config.toml
dataset = "photos with spoken descriptions (Open Images, Localized Narratives)"
projector_hidden = 1024
max_precond_dim = 1024
gradient_centralization = true
Rows from block 10 of a small self-supervised image encoder, named by matrix and row number. Rows with one number belong to one neuron. Each number is 50 + 10 x the weight over its row's rms, rounded and kept within 0 to 99. All counts start at 0.
After each neuron's rows are labels from the 100 images, of 14848, where the neuron reaches its largest size: "strongest on" is what is common among them. Only what is clearly more common there than usual is listed. The data: photos with spoken descriptions (Open Images, Localized Narratives).
# gate: MLP gate (model.blocks.10.mlp.gate.weight, 768x192), inputs 96-191
# fc1: MLP up (model.blocks.10.mlp.fc1.weight, 768x192), inputs 96-191
# fc2: MLP down (model.blocks.10.mlp.fc2.weight, 192x768, transposed), outputs 96-191

gate.100:50 53 55 44 52 52 54 39 63 57 32 44 50 29 56 46 31 32 58 43 63 49 43 40 53 43 53 32 48 60 51 52 33 55 47 58 48 60 70 37 40 51 48 58 25 47 49 51 49 32 55 57 57 54 42 50 47 28 53 59 52 41 65 55 46 70 54 61 65 60 60 52 59 48 46 42 42 53 62 61 41 65 48 46 44 36 60 36 55 59 48 40 61 31 51 57
fc1.100:64 56 48 40 49 45 53 46 57 44 23 52 62 73 36 50 33 51 40 51 61 47 47 43 47 51 57 39 58 56 54 54 37 60 45 40 54 51 66 48 36 51 60 61 30 48 46 44 30 30 54 50 50 56 38 51 45 47 61 62 56 44 34 61 48 53 46 56 55 57 59 51 61 47 38 57 43 41 47 90 50 65 50 63 27 47 42 36 55 37 60 64 61 57 48 54
fc2.100:60 41 24 39 43 60 48 42 59 53 60 65 45 55 44 62 60 45 52 42 57 47 43 48 43 58 49 51 41 38 60 56 55 64 60 44 45 56 42 41 42 49 55 48 54 52 49 50 53 51 46 43 40 39 53 48 55 49 53 44 50 58 28 54 64 43 46 56 56 61 32 53 52 47 36 50 64 55 40 49 64 63 41 48 37 52 49 63 67 52 56 66 50 57 51 57
strongest on: text has "water"

gate.655:47 53 46 39 73 34 33 38 49 55 47 57 31 36 54 68 51 51 63 50 47 45 42 45 63 57 58 43 46 42 55 69 54 59 48 43 55 46 55 55 52 47 48 43 45 58 39 53 62 60 46 49 53 53 47 56 55 53 41 59 48 58 53 50 56 22 65 38 57 45 66 44 56 56 31 42 46 47 50 58 41 63 59 54 50 43 69 47 41 32 63 68 68 58 48 46
fc1.655:51 49 40 45 74 46 38 37 57 68 50 59 57 43 48 45 47 43 51 58 61 47 34 56 58 42 41 42 45 28 39 68 46 60 54 34 61 35 61 52 45 44 48 34 47 48 47 51 57 50 42 45 46 49 48 55 62 38 35 41 40 50 49 54 55 38 53 43 46 41 60 40 50 74 40 45 53 42 61 56 30 70 72 40 58 38 42 37 44 44 50 63 44 63 38 39
fc2.655:51 33 62 56 64 39 47 37 49 32 58 55 59 60 44 54 66 50 34 53 54 45 53 54 60 61 52 56 60 37 58 57 49 54 39 44 46 42 55 53 37 40 45 42 29 39 52 54 59 45 56 56 57 41 52 50 47 46 43 36 51 60 48 45 62 44 50 40 51 48 57 39 49 59 54 63 60 59 42 64 44 27 50 54 47 30 44 62 35 43 50 63 51 47 56 57
strongest on: text has "table"

gate.255:57 47 56 36 49 50 50 48 55 60 28 40 57 50 67 49 51 52 39 44 68 41 54 56 42 54 57 41 31 53 59 56 60 41 48 74 60 51 60 52 49 33 47 50 49 37 46 80 77 51 56 56 46 60 61 58 59 51 50 65 54 52 49 60 53 58 41 54 34 53 39 58 47 51 37 48 56 58 67 44 53 30 39 45 65 32 36 56 49 57 73 59 60 52 45 82
fc1.255:52 58 45 61 51 48 54 49 53 59 58 50 52 55 31 49 64 53 56 49 44 45 46 34 56 47 40 56 68 57 30 29 36 43 55 53 48 53 32 38 49 55 46 42 55 56 56 35 40 43 49 52 66 43 60 54 52 41 68 73 53 57 52 50 59 47 55 51 55 44 51 55 40 47 63 52 68 62 44 55 61 56 41 45 59 32 52 57 61 45 56 45 41 30 38 32
fc2.255:43 58 54 62 63 63 55 69 54 46 45 54 61 49 55 52 45 50 66 56 57 42 55 45 46 53 45 81 37 31 39 45 35 60 75 52 54 65 46 56 49 53 41 46 46 24 60 40 55 39 57 55 57 29 55 42 40 53 56 63 57 43 54 42 47 66 41 48 44 48 35 53 50 46 40 55 72 50 42 34 40 51 61 48 67 42 38 55 60 36 62 40 35 39 45 55
strongest on: text has "trees"; text has "sky"; text has "grass"; text has "plants"

gate.568:53 36 48 62 66 52 44 64 74 46 52 59 58 44 51 37 46 55 59 49 50 58 40 36 38 36 65 51 57 58 41 59 37 55 50 43 53 59 64 60 62 27 61 54 54 36 60 54 51 45 43 48 55 51 69 52 44 49 48 35 68 50 35 49 37 63 59 46 47 38 43 63 46 75 57 40 45 54 53 30 52 25 41 47 57 29 41 35 47 26 58 54 44 54 55 52
fc1.568:33 61 42 44 46 57 49 46 48 44 58 30 58 60 40 64 36 58 41 51 38 35 53 56 51 72 41 56 53 31 60 52 47 60 56 56 32 40 39 45 46 58 37 40 28 66 46 47 51 49 54 55 48 44 44 30 45 49 58 71 48 41 49 46 48 46 38 76 63 66 47 38 26 38 50 48 56 56 49 55 49 56 47 44 60 58 50 43 56 36 41 78 47 40 59 54
fc2.568:37 49 59 41 48 56 49 46 44 53 51 46 33 52 56 58 59 51 43 36 36 46 64 51 44 46 49 51 62 53 59 61 73 49 58 41 51 44 36 56 41 44 71 54 58 64 70 56 47 58 45 41 40 55 61 32 48 52 57 26 44 44 69 33 50 44 50 74 44 49 55 45 48 51 42 59 37 26 47 42 43 46 63 41 68 59 59 58 40 56 44 40 27 52 47 42
strongest on: text has "trees"; text has "grass"

gate.352:47 33 47 42 60 38 55 49 57 29 59 55 45 44 66 64 40 45 39 49 68 53 44 41 58 59 53 38 61 52 51 51 41 53 56 37 42 46 62 49 40 43 50 55 59 49 61 59 60 51 62 46 56 67 43 48 57 41 53 61 48 45 50 46 60 33 45 44 40 47 47 62 51 39 45 33 41 41 40 56 57 48 60 59 43 53 42 47 32 38 56 46 66 50 62 65
fc1.352:38 27 48 46 49 34 48 46 44 29 62 38 46 51 48 48 36 46 41 66 58 39 43 58 59 49 54 48 53 55 57 60 39 55 65 47 44 58 63 57 28 51 46 66 64 65 53 47 48 45 66 46 46 58 52 50 56 52 48 48 47 60 64 42 54 47 51 48 21 37 50 56 54 48 52 44 44 33 35 40 54 39 51 45 36 40 44 39 39 49 61 56 61 42 65 59
fc2.352:46 59 65 48 51 65 44 55 49 45 24 54 56 30 45 56 49 50 50 45 50 51 54 47 59 55 50 41 40 36 71 75 63 59 61 61 52 46 47 53 54 49 41 48 65 77 43 54 26 54 45 58 43 48 56 43 52 49 35 53 51 66 56 42 56 55 61 61 50 44 47 53 40 76 53 55 51 57 36 39 59 58 44 42 50 48 54 39 37 58 36 34 56 49 42 60
strongest on: text has "sky"; text has "plants"

gate.336:42 48 54 42 75 38 60 44 52 31 52 49 54 35 45 50 45 47 41 60 54 39 51 55 53 42 45 58 70 68 37 64 64 66 56 58 61 52 50 51 55 64 28 51 43 52 39 49 58 62 48 44 47 47 37 44 65 41 54 50 54 51 47 56 62 50 65 32 44 54 58 47 40 49 57 33 44 37 41 44 37 35 43 60 51 32 61 56 64 59 78 38 54 55 37 72
fc1.336:52 54 55 55 40 45 41 44 54 69 32 50 45 54 37 63 65 55 48 52 64 76 53 47 55 62 65 26 43 36 39 49 38 57 51 27 45 55 63 38 40 49 54 37 56 57 61 55 48 48 58 50 55 54 51 37 37 56 51 52 45 43 43 57 47 34 41 63 47 55 45 50 59 51 50 61 59 51 53 59 71 60 64 44 49 61 34 40 59 53 46 70 60 45 62 58
fc2.336:50 49 36 60 61 50 37 55 17 46 36 57 53 46 46 29 44 45 51 51 59 73 72 55 55 51 76 40 61 51 52 47 50 66 56 47 56 34 51 36 53 47 66 42 66 37 48 44 52 53 53 45 50 46 50 60 50 60 43 50 33 70 56 44 57 46 57 47 32 53 38 54 47 40 51 47 32 42 47 28 75 53 42 27 38 48 38 43 49 41 45 55 47 52 52 55
strongest on: text has "water"

gate.328:45 37 46 44 49 51 64 38 42 58 43 59 40 37 39 61 38 56 36 50 40 36 55 46 62 33 33 51 61 63 41 51 50 51 46 39 54 58 56 55 26 45 51 40 32 46 55 43 51 46 57 72 42 59 54 48 46 61 48 69 50 26 59 59 45 47 46 39 44 67 55 38 38 34 53 60 37 49 62 51 59 63 61 46 42 42 42 50 40 54 50 61 29 59 34 71
fc1.328:49 59 54 57 47 50 60 54 62 44 66 51 61 56 58 53 49 32 54 57 61 64 58 58 66 39 52 63 52 54 41 51 45 47 49 60 56 45 43 53 65 51 55 57 68 41 46 60 50 46 60 39 46 54 40 46 53 34 49 46 62 65 49 56 52 39 54 58 54 53 45 57 59 35 71 62 37 53 35 43 54 53 40 50 51 47 62 49 59 44 52 34 62 54 53 42
fc2.328:70 62 45 58 52 42 44 64 52 66 60 54 73 39 57 39 54 52 55 46 48 61 47 50 56 40 64 45 54 48 53 52 25 38 45 64 57 44 46 60 50 45 30 72 59 56 43 53 49 50 48 53 44 50 45 53 49 44 59 54 52 62 53 45 54 42 36 57 64 47 54 64 33 35 52 45 73 56 55 57 37 48 65 65 55 48 51 44 46 50 43 57 64 32 41 40
strongest on: text has "white"

gate.488:52 38 58 55 56 43 35 53 49 36 27 57 54 53 61 53 53 40 55 47 35 48 44 57 44 72 32 45 67 50 44 53 38 49 61 52 43 46 49 41 39 43 35 32 52 50 31 57 48 59 43 45 45 62 35 44 60 45 29 44 51 57 45 66 55 65 41 56 60 44 47 45 45 38 39 55 35 60 49 43 69 59 25 55 46 55 53 52 43 61 53 54 53 64 53 43
fc1.488:46 50 47 46 46 60 53 35 56 68 70 40 56 55 41 46 45 58 49 52 71 44 36 59 55 40 47 51 41 53 41 50 62 41 43 23 50 57 69 51 57 65 47 47 60 38 66 38 54 43 58 69 55 75 50 53 39 50 66 45 47 44 60 32 49 43 38 50 47 36 49 57 55 66 45 49 56 56 45 47 34 44 70 51 50 32 46 45 53 53 62 44 41 41 30 50
fc2.488:41 40 26 41 54 43 39 27 41 48 37 56 38 51 51 46 42 46 41 36 48 59 56 52 54 40 40 44 60 46 52 45 48 45 42 65 36 30 64 80 46 62 57 39 58 38 46 39 49 59 50 37 45 55 30 43 69 38 59 39 41 51 53 48 58 67 48 51 42 50 39 46 45 57 43 63 25 54 46 49 64 72 51 29 42 61 38 39 55 67 45 72 57 44 59 46
strongest on: text has "water"

gate.629:41 61 52 48 50 59 50 60 35 48 43 83 50 47 42 52 59 50 62 46 68 41 69 63 47 78 52 45 65 61 49 31 45 53 45 56 58 48 51 52 45 57 44 49 60 68 44 30 60 38 45 61 49 53 51 48 53 43 56 63 49 59 48 47 52 78 45 44 42 62 32 52 64 68 55 59 51 58 54 35 40 68 46 38 50 53 65 58 56 48 59 46 55 58 56 55
fc1.629:58 44 48 53 67 45 59 45 61 60 65 38 41 59 56 60 46 57 49 53 34 54 31 58 49 36 49 37 39 44 59 61 47 57 67 39 38 51 46 37 66 48 65 45 42 43 58 62 41 68 57 50 48 55 56 60 46 55 43 40 50 48 49 55 57 22 62 52 72 37 64 47 42 46 54 50 37 46 42 51 65 40 63 58 49 55 38 38 45 50 44 54 53 40 50 50
fc2.629:40 43 43 57 53 62 62 71 43 48 54 35 44 64 39 57 61 36 35 61 46 52 68 47 55 44 55 49 43 49 53 46 43 53 47 41 48 44 41 47 47 74 56 49 41 55 36 56 61 30 41 48 52 37 59 58 56 52 39 51 33 52 50 31 60 43 52 52 51 62 45 56 61 57 46 53 44 45 52 34 55 51 42 54 44 42 41 56 38 44 48 47 44 65 57 61
strongest on: text has "trees"; text has "sky"; text has "water"

gate.217:57 48 62 61 56 48 36 47 51 46 52 52 47 40 54 57 33 45 49 50 64 50 47 47 56 31 54 46 37 50 56 51 53 46 46 39 55 47 46 41 53 29 40 54 53 47 34 56 46 42 50 53 39 53 39 42 56 51 62 53 51 55 38 53 43 61 48 42 54 54 35 49 53 58 48 52 37 76 70 48 36 40 29 46 49 40 48 45 59 55 50 53 44 56 45 40
fc1.217:44 50 38 45 49 53 37 42 56 38 57 36 48 51 45 56 47 47 32 78 53 28 42 43 60 43 43 49 60 51 43 42 57 47 41 54 44 47 48 28 51 38 47 63 37 38 33 56 50 54 41 42 68 60 47 50 49 54 56 50 44 52 56 48 59 28 66 67 58 52 30 69 47 54 55 49 65 44 36 53 47 54 55 49 44 47 59 54 53 64 50 61 54 59 41 69
fc2.217:45 55 52 47 49 45 49 43 52 30 47 42 41 41 54 57 55 58 39 44 49 36 53 41 35 33 39 37 63 43 35 57 48 65 48 46 50 42 51 49 54 52 41 46 35 47 49 55 51 74 45 60 57 64 33 56 30 61 43 46 64 51 53 56 60 52 31 53 56 48 45 37 72 53 59 67 54 50 42 45 44 55 51 18 58 46 37 39 41 67 44 51 39 57 52 44
strongest on: text has "trees"; text has "grass"

gate.630:54 36 50 60 70 45 51 57 59 58 59 69 46 42 84 41 53 51 58 46 61 58 53 56 39 42 49 65 68 53 49 63 50 27 47 44 67 39 62 49 44 59 51 49 58 44 40 50 51 61 43 52 48 66 42 66 38 51 55 48 60 50 50 59 48 49 72 50 51 58 47 52 41 53 49 69 47 63 52 57 50 48 64 44 54 39 53 52 57 49 40 46 59 63 52 50
fc1.630:44 43 26 55 59 29 48 52 54 63 54 55 58 48 53 45 70 43 53 54 44 41 57 55 30 48 42 54 48 35 51 51 80 44 41 72 64 69 56 43 53 31 41 54 62 38 46 34 53 54 63 58 46 55 63 68 38 42 61 44 53 57 57 54 38 44 54 48 36 36 49 33 54 60 66 48 54 39 64 44 49 51 48 48 51 41 53 54 58 34 56 49 54 40 54 53
fc2.630:55 53 65 72 37 37 35 41 73 54 41 57 39 43 40 46 34 51 43 34 45 49 32 46 49 48 53 57 54 45 50 39 42 51 55 47 46 38 61 69 42 42 53 42 45 53 53 53 38 49 73 56 32 49 49 50 60 44 56 57 58 57 43 51 62 56 39 44 41 38 56 64 55 44 46 48 69 50 62 48 57 53 64 36 52 29 51 30 62 38 61 52 45 61 44 52
strongest on: text has "trees"; text has "sky"

gate.290:52 34 41 45 51 66 42 44 49 57 39 73 62 43 55 45 36 48 53 36 59 46 50 42 33 42 54 66 25 76 43 59 47 58 56 28 59 38 58 59 54 54 52 63 37 32 54 59 41 55 48 47 69 56 57 48 52 58 51 69 38 50 50 54 39 53 58 49 58 43 59 59 49 37 39 40 35 46 70 55 50 37 51 60 39 38 50 45 50 38 41 67 76 32 53 54
fc1.290:43 43 50 57 77 35 60 39 59 42 59 49 49 53 39 51 62 37 54 59 40 42 54 42 49 44 68 46 40 39 46 65 63 50 43 49 46 55 27 61 44 52 52 48 53 52 53 54 47 38 47 20 49 65 38 54 62 15 52 44 35 59 42 61 46 57 46 42 54 48 44 52 48 53 41 59 49 43 48 62 53 51 43 51 53 38 39 39 38 69 63 33 54 59 46 44
fc2.290:48 35 31 44 43 59 44 62 75 47 54 58 38 31 49 45 44 46 67 53 50 64 44 39 55 53 57 47 63 65 40 40 46 46 30 46 40 33 58 61 44 41 58 59 57 41 67 56 46 32 52 59 49 35 54 38 70 62 60 46 48 66 37 71 44 61 53 59 56 49 56 47 56 34 41 33 54 58 49 38 54 45 68 38 51 40 52 41 46 40 33 47 43 48 51 51
strongest on: text has "white"; text has "color"

gate.708:48 65 62 56 63 43 64 56 41 48 54 54 63 37 62 43 34 49 54 51 53 62 49 46 40 45 66 66 61 74 52 43 38 52 49 48 46 44 65 57 40 36 67 62 50 37 40 57 59 61 41 54 42 39 44 43 57 35 58 39 41 44 54 47 50 51 52 50 42 48 34 66 48 48 62 59 49 38 40 52 43 60 62 37 59 54 63 43 40 58 53 47 51 71 53 51
fc1.708:47 61 46 50 54 40 54 38 31 62 45 38 74 52 37 37 38 53 54 38 48 31 53 57 46 46 70 58 58 54 45 54 58 51 44 63 30 48 57 61 50 28 61 62 48 60 51 63 56 49 35 45 36 52 58 52 39 47 58 52 52 44 51 44 51 38 45 36 47 45 50 59 63 50 52 42 36 54 41 50 42 63 63 43 67 69 57 34 10 58 50 45 49 70 66 52
fc2.708:56 55 48 25 48 59 45 44 41 51 45 47 55 52 48 50 42 57 54 21 42 49 60 61 53 47 49 45 47 33 58 49 46 30 52 66 33 53 72 53 56 52 66 54 55 62 42 48 43 44 44 48 43 71 59 48 48 59 50 69 47 47 43 42 54 47 50 42 57 56 57 48 49 46 34 58 44 50 54 49 56 59 40 46 83 50 72 55 38 35 47 65 53 52 58 58
strongest on: text has "table"

gate.242:53 60 44 49 50 55 36 26 52 49 38 58 44 39 42 50 46 53 51 65 49 57 53 29 40 44 39 63 70 48 45 40 43 48 58 48 53 41 58 55 61 43 38 51 55 58 58 37 57 38 29 58 44 45 56 55 67 58 65 60 58 46 45 71 47 64 56 44 63 63 47 69 56 62 61 38 63 56 56 68 56 44 61 44 35 60 72 58 60 58 52 64 42 55 47 29
fc1.242:47 76 48 55 41 53 51 56 51 56 31 62 63 55 59 47 45 61 53 58 35 39 48 52 47 48 39 42 78 58 65 58 50 37 63 54 43 62 48 52 55 60 53 59 58 34 38 41 50 28 30 31 41 69 33 56 36 63 52 50 36 59 54 58 43 62 39 51 41 59 55 48 50 37 57 64 57 48 65 51 55 49 46 57 52 38 53 40 63 61 78 62 62 53 77 49
fc2.242:42 56 43 55 37 36 62 55 42 55 40 56 52 36 53 48 47 52 50 67 45 46 50 59 63 45 55 34 49 54 64 52 56 33 49 56 49 50 70 48 54 47 48 56 46 31 40 51 48 37 56 32 52 60 47 58 46 50 62 47 47 58 36 48 42 55 44 37 56 57 52 58 55 39 43 73 59 49 63 52 52 61 45 40 66 55 36 32 52 47 68 59 64 54 68 78
strongest on: text has "trees"; text has "sky"; text has "grass"

gate.459:51 60 44 71 55 60 50 41 51 51 47 52 58 36 29 51 38 56 51 68 51 30 26 41 45 65 66 72 55 51 63 48 42 59 47 48 36 51 42 36 58 35 64 54 39 42 47 65 26 50 45 39 57 62 49 46 48 53 42 50 42 53 62 43 46 48 66 58 49 37 41 51 48 45 44 47 69 56 54 37 63 38 57 51 44 64 43 47 44 61 56 57 57 47 58 45
fc1.459:44 54 73 73 56 47 44 31 53 70 50 43 65 52 50 51 53 53 48 44 34 61 58 45 48 49 66 54 48 53 49 45 54 61 46 44 35 48 35 71 43 49 45 51 43 57 49 80 45 54 45 48 54 56 61 69 59 51 43 42 68 57 43 35 45 47 61 59 37 47 53 40 38 46 45 54 55 52 67 62 46 61 40 44 51 49 51 45 28 41 62 47 42 41 59 56
fc2.459:44 48 41 39 60 46 40 50 44 45 59 43 43 51 50 55 46 50 57 38 29 60 57 51 62 51 52 63 38 37 40 47 73 65 52 45 47 67 46 52 50 44 41 52 61 37 41 39 43 39 61 61 54 16 53 65 63 77 56 56 56 55 38 45 48 35 52 53 47 38 50 45 35 40 40 52 41 52 51 48 38 44 64 49 64 54 60 59 57 31 56 37 63 55 49 62
strongest on: text has "table"

gate.37:43 47 48 55 44 49 45 55 61 48 35 51 44 48 61 56 54 51 43 66 60 45 42 32 37 53 45 55 31 51 67 52 56 52 62 68 62 58 40 51 50 69 42 51 50 55 41 46 38 49 52 46 59 41 58 64 50 36 59 42 41 58 52 44 48 54 31 37 34 35 51 33 64 41 49 51 53 45 47 46 59 56 51 61 57 54 61 44 74 43 39 44 49 48 30 63
fc1.37:52 36 36 56 31 47 37 56 59 33 48 43 46 44 39 60 34 62 55 46 46 63 39 58 44 49 35 49 36 42 70 72 54 51 62 71 77 50 41 47 61 73 51 43 59 47 50 41 51 44 62 54 35 45 47 69 40 45 59 46 56 60 47 45 59 69 36 47 30 52 55 35 55 44 65 65 39 46 47 59 57 53 47 44 47 41 68 39 67 44 49 51 57 59 40 47
fc2.37:55 36 53 58 44 67 45 59 36 37 59 36 55 63 45 44 45 52 48 37 49 52 68 48 51 44 38 52 68 52 39 50 49 55 48 54 46 48 49 38 35 54 47 29 45 47 54 54 54 36 46 60 31 67 42 33 52 46 47 54 54 56 49 47 36 54 46 51 51 66 41 44 56 65 44 54 60 43 58 55 41 52 46 55 58 54 54 48 45 58 74 66 50 38 59 30
strongest on: text has "sky"

gate.245:41 25 46 48 35 56 42 77 60 60 55 65 45 55 56 59 49 57 60 63 38 54 54 55 58 61 45 45 54 57 52 43 45 33 59 68 49 60 64 34 45 38 66 62 50 52 51 55 44 68 38 60 60 59 33 48 35 50 46 46 49 38 61 61 37 25 66 42 45 36 52 57 55 31 44 42 45 53 54 50 53 62 51 56 58 49 63 50 57 43 31 42 47 41 37 51
fc1.245:45 59 62 43 58 69 35 39 50 52 43 47 43 47 56 44 50 53 42 51 65 56 59 52 42 35 48 51 59 47 58 37 47 59 76 43 26 38 59 53 54 29 55 51 54 53 58 45 34 60 57 53 62 44 45 49 56 59 24 61 48 43 45 45 55 59 44 41 47 65 31 52 51 58 50 55 38 42 55 55 45 37 42 53 58 51 54 67 64 51 23 52 62 45 47 60
fc2.245:40 57 53 38 50 51 30 43 57 54 43 51 61 51 57 49 44 54 48 44 51 47 58 70 41 32 47 53 61 48 47 46 40 48 54 41 64 62 51 42 66 44 70 35 51 47 40 60 50 47 47 23 68 52 41 54 36 69 30 65 53 52 47 45 45 60 68 29 51 51 45 50 53 46 58 59 35 42 52 51 55 40 64 62 36 51 48 52 41 58 45 42 54 54 44 50
strongest on: text has "white"

gate.561:68 45 42 44 38 51 62 47 53 52 49 44 54 47 66 44 67 44 42 63 63 56 40 54 54 52 42 51 58 43 56 38 46 49 54 46 64 50 30 65 50 47 42 68 55 52 37 36 55 50 51 56 52 42 66 47 67 56 61 61 49 63 53 64 54 71 45 69 34 55 54 25 43 57 55 56 50 49 56 36 42 51 44 50 43 39 42 37 59 40 62 49 65 40 67 47
fc1.561:47 73 56 60 56 49 41 50 44 51 52 36 50 58 64 46 67 59 65 66 55 57 31 61 56 37 48 47 40 55 51 53 57 45 49 43 53 48 45 46 55 63 60 40 33 54 52 47 52 63 47 42 33 50 50 64 47 38 46 47 58 64 50 64 51 53 36 71 60 52 54 48 63 66 46 52 41 57 53 56 54 54 70 45 45 60 54 58 36 31 69 67 50 54 46 35
fc2.561:48 60 54 54 53 57 44 54 47 59 47 79 49 52 46 39 52 42 51 39 63 59 48 40 46 33 36 47 40 38 63 45 50 54 53 65 30 60 45 42 62 63 65 38 41 57 49 67 54 60 60 64 35 65 41 52 39 55 51 49 70 60 40 63 38 39 41 38 54 59 71 62 45 41 56 60 45 37 43 61 44 42 62 53 57 46 46 52 68 44 62 53 53 33 43 63
strongest on: text has "sky"

gate.75:40 56 49 69 70 49 56 33 73 48 37 42 73 37 51 53 41 54 40 40 43 42 34 54 63 50 53 45 41 55 42 57 53 37 46 79 44 57 63 45 35 59 52 61 61 69 59 46 55 46 53 38 43 38 49 56 69 40 50 40 49 50 46 43 69 33 45 26 62 40 55 40 32 42 30 43 78 53 57 42 62 57 50 45 39 58 49 49 59 27 50 48 57 41 52 57
fc1.75:63 65 68 49 54 58 34 52 75 45 39 54 51 42 44 43 38 24 50 49 48 65 37 54 44 46 52 38 55 43 45 48 43 48 44 52 50 45 53 63 49 35 33 62 30 53 63 55 39 56 47 53 55 61 53 59 43 39 43 48 47 52 37 57 67 33 41 49 45 72 53 58 43 56 65 38 60 62 64 50 30 41 44 36 38 52 52 56 36 37 52 27 55 38 61 57
fc2.75:45 68 56 49 76 46 51 38 65 49 51 53 72 28 41 52 43 53 55 44 33 57 44 66 44 44 48 40 50 56 54 44 49 43 42 60 56 48 56 34 48 51 58 65 48 56 69 53 51 50 47 47 47 45 64 54 48 40 43 35 56 53 46 34 73 39 55 34 25 46 49 52 55 44 58 51 63 46 60 39 47 36 51 28 41 48 56 45 46 37 49 50 62 31 63 59
strongest on: text has "white"

gate.350:38 55 42 46 40 63 30 54 53 83 31 54 58 53 43 48 59 44 49 59 57 61 44 55 54 69 48 48 55 39 50 65 41 42 49 47 45 51 46 39 43 40 24 48 64 43 49 44 53 58 62 32 40 71 53 39 36 47 52 60 45 42 55 35 52 48 50 47 57 48 44 38 51 53 76 40 42 50 54 54 54 46 62 50 49 68 33 44 52 46 35 33 48 52 48 60
fc1.350:53 32 59 65 43 47 41 56 45 69 54 48 68 41 58 69 53 60 51 48 33 64 52 43 41 64 60 55 50 43 61 49 51 56 53 49 29 54 31 64 44 51 44 47 47 64 68 20 57 31 39 31 46 50 48 38 49 48 61 51 39 48 57 52 34 59 57 57 62 58 54 53 35 62 50 68 27 44 49 45 43 44 52 72 49 58 59 54 63 75 46 51 45 54 37 44
fc2.350:54 53 48 48 49 51 43 61 57 76 49 67 57 39 55 52 47 49 76 62 46 60 34 53 45 52 47 56 54 35 47 49 51 62 56 42 41 51 36 66 22 53 58 53 59 40 47 30 59 41 44 39 37 54 56 42 42 44 64 55 37 64 47 46 31 45 62 56 36 71 54 55 48 53 52 69 49 55 48 52 45 58 51 66 64 69 58 56 59 54 25 58 51 45 41 60
strongest on: text has "sky"; text has "water"

gate.295:49 47 37 44 45 62 53 52 56 59 55 41 62 26 64 55 43 44 52 40 35 46 63 56 61 43 54 44 43 46 52 50 50 39 40 55 43 52 47 39 33 72 52 54 47 53 55 43 67 64 55 64 51 47 51 40 53 74 48 54 42 56 35 46 50 32 42 54 54 48 59 57 42 32 64 56 37 63 58 36 65 57 51 44 64 49 40 56 50 59 56 52 61 33 41 47
fc1.295:51 50 38 46 40 77 67 36 53 53 54 48 54 58 46 64 24 57 47 48 18 56 57 62 70 55 53 43 49 43 56 48 40 44 54 52 39 46 45 43 41 82 41 57 58 46 61 55 53 49 52 71 48 43 65 52 63 73 68 45 59 38 43 38 52 39 45 40 41 36 59 42 61 36 61 55 44 51 66 49 68 62 55 47 53 52 49 50 40 56 58 60 51 50 43 49
fc2.295:57 45 47 46 55 67 56 43 39 47 47 50 25 67 40 62 52 57 52 45 51 66 41 47 48 70 54 45 58 54 53 45 35 49 57 60 39 26 60 44 53 66 44 37 48 57 57 66 67 61 36 47 39 55 44 63 56 48 51 50 36 50 55 50 40 48 64 58 50 41 33 53 57 63 50 57 62 44 43 45 42 60 49 51 34 37 50 50 56 47 42 64 40 73 40 56
strongest on: text has "white"

gate.725:41 57 51 39 43 73 47 49 52 76 48 37 44 43 43 54 56 61 62 39 50 46 47 63 71 54 44 43 57 53 54 37 46 45 60 38 44 37 42 37 57 39 29 49 45 64 51 56 54 71 54 54 58 61 46 49 50 55 66 51 51 39 39 41 70 44 53 40 48 55 43 53 55 29 61 53 55 60 48 36 52 68 65 54 62 36 45 49 32 53 38 73 55 38 53 55
fc1.725:41 55 42 43 44 58 52 44 46 67 44 29 44 40 44 57 65 64 59 38 58 50 42 50 73 44 42 47 56 41 59 32 31 35 51 46 52 42 46 36 64 35 19 49 44 54 49 63 55 67 47 47 42 54 46 46 63 50 60 56 49 43 24 42 72 46 50 42 40 47 46 43 54 36 66 51 48 68 54 27 48 68 61 47 70 37 38 41 34 53 44 52 56 38 48 44
fc2.725:48 62 45 45 55 55 35 60 42 70 48 34 51 41 58 56 53 40 43 32 51 63 47 43 76 58 51 56 43 53 62 67 40 37 53 50 53 39 54 48 56 68 44 42 43 35 68 70 58 75 49 57 38 43 54 54 53 64 49 56 59 42 38 51 68 35 43 66 60 47 52 51 39 41 55 37 55 43 38 42 63 49 56 71 35 48 60 55 60 38 60 47 42 43 45 40
strongest on: text has "white"; text has "color"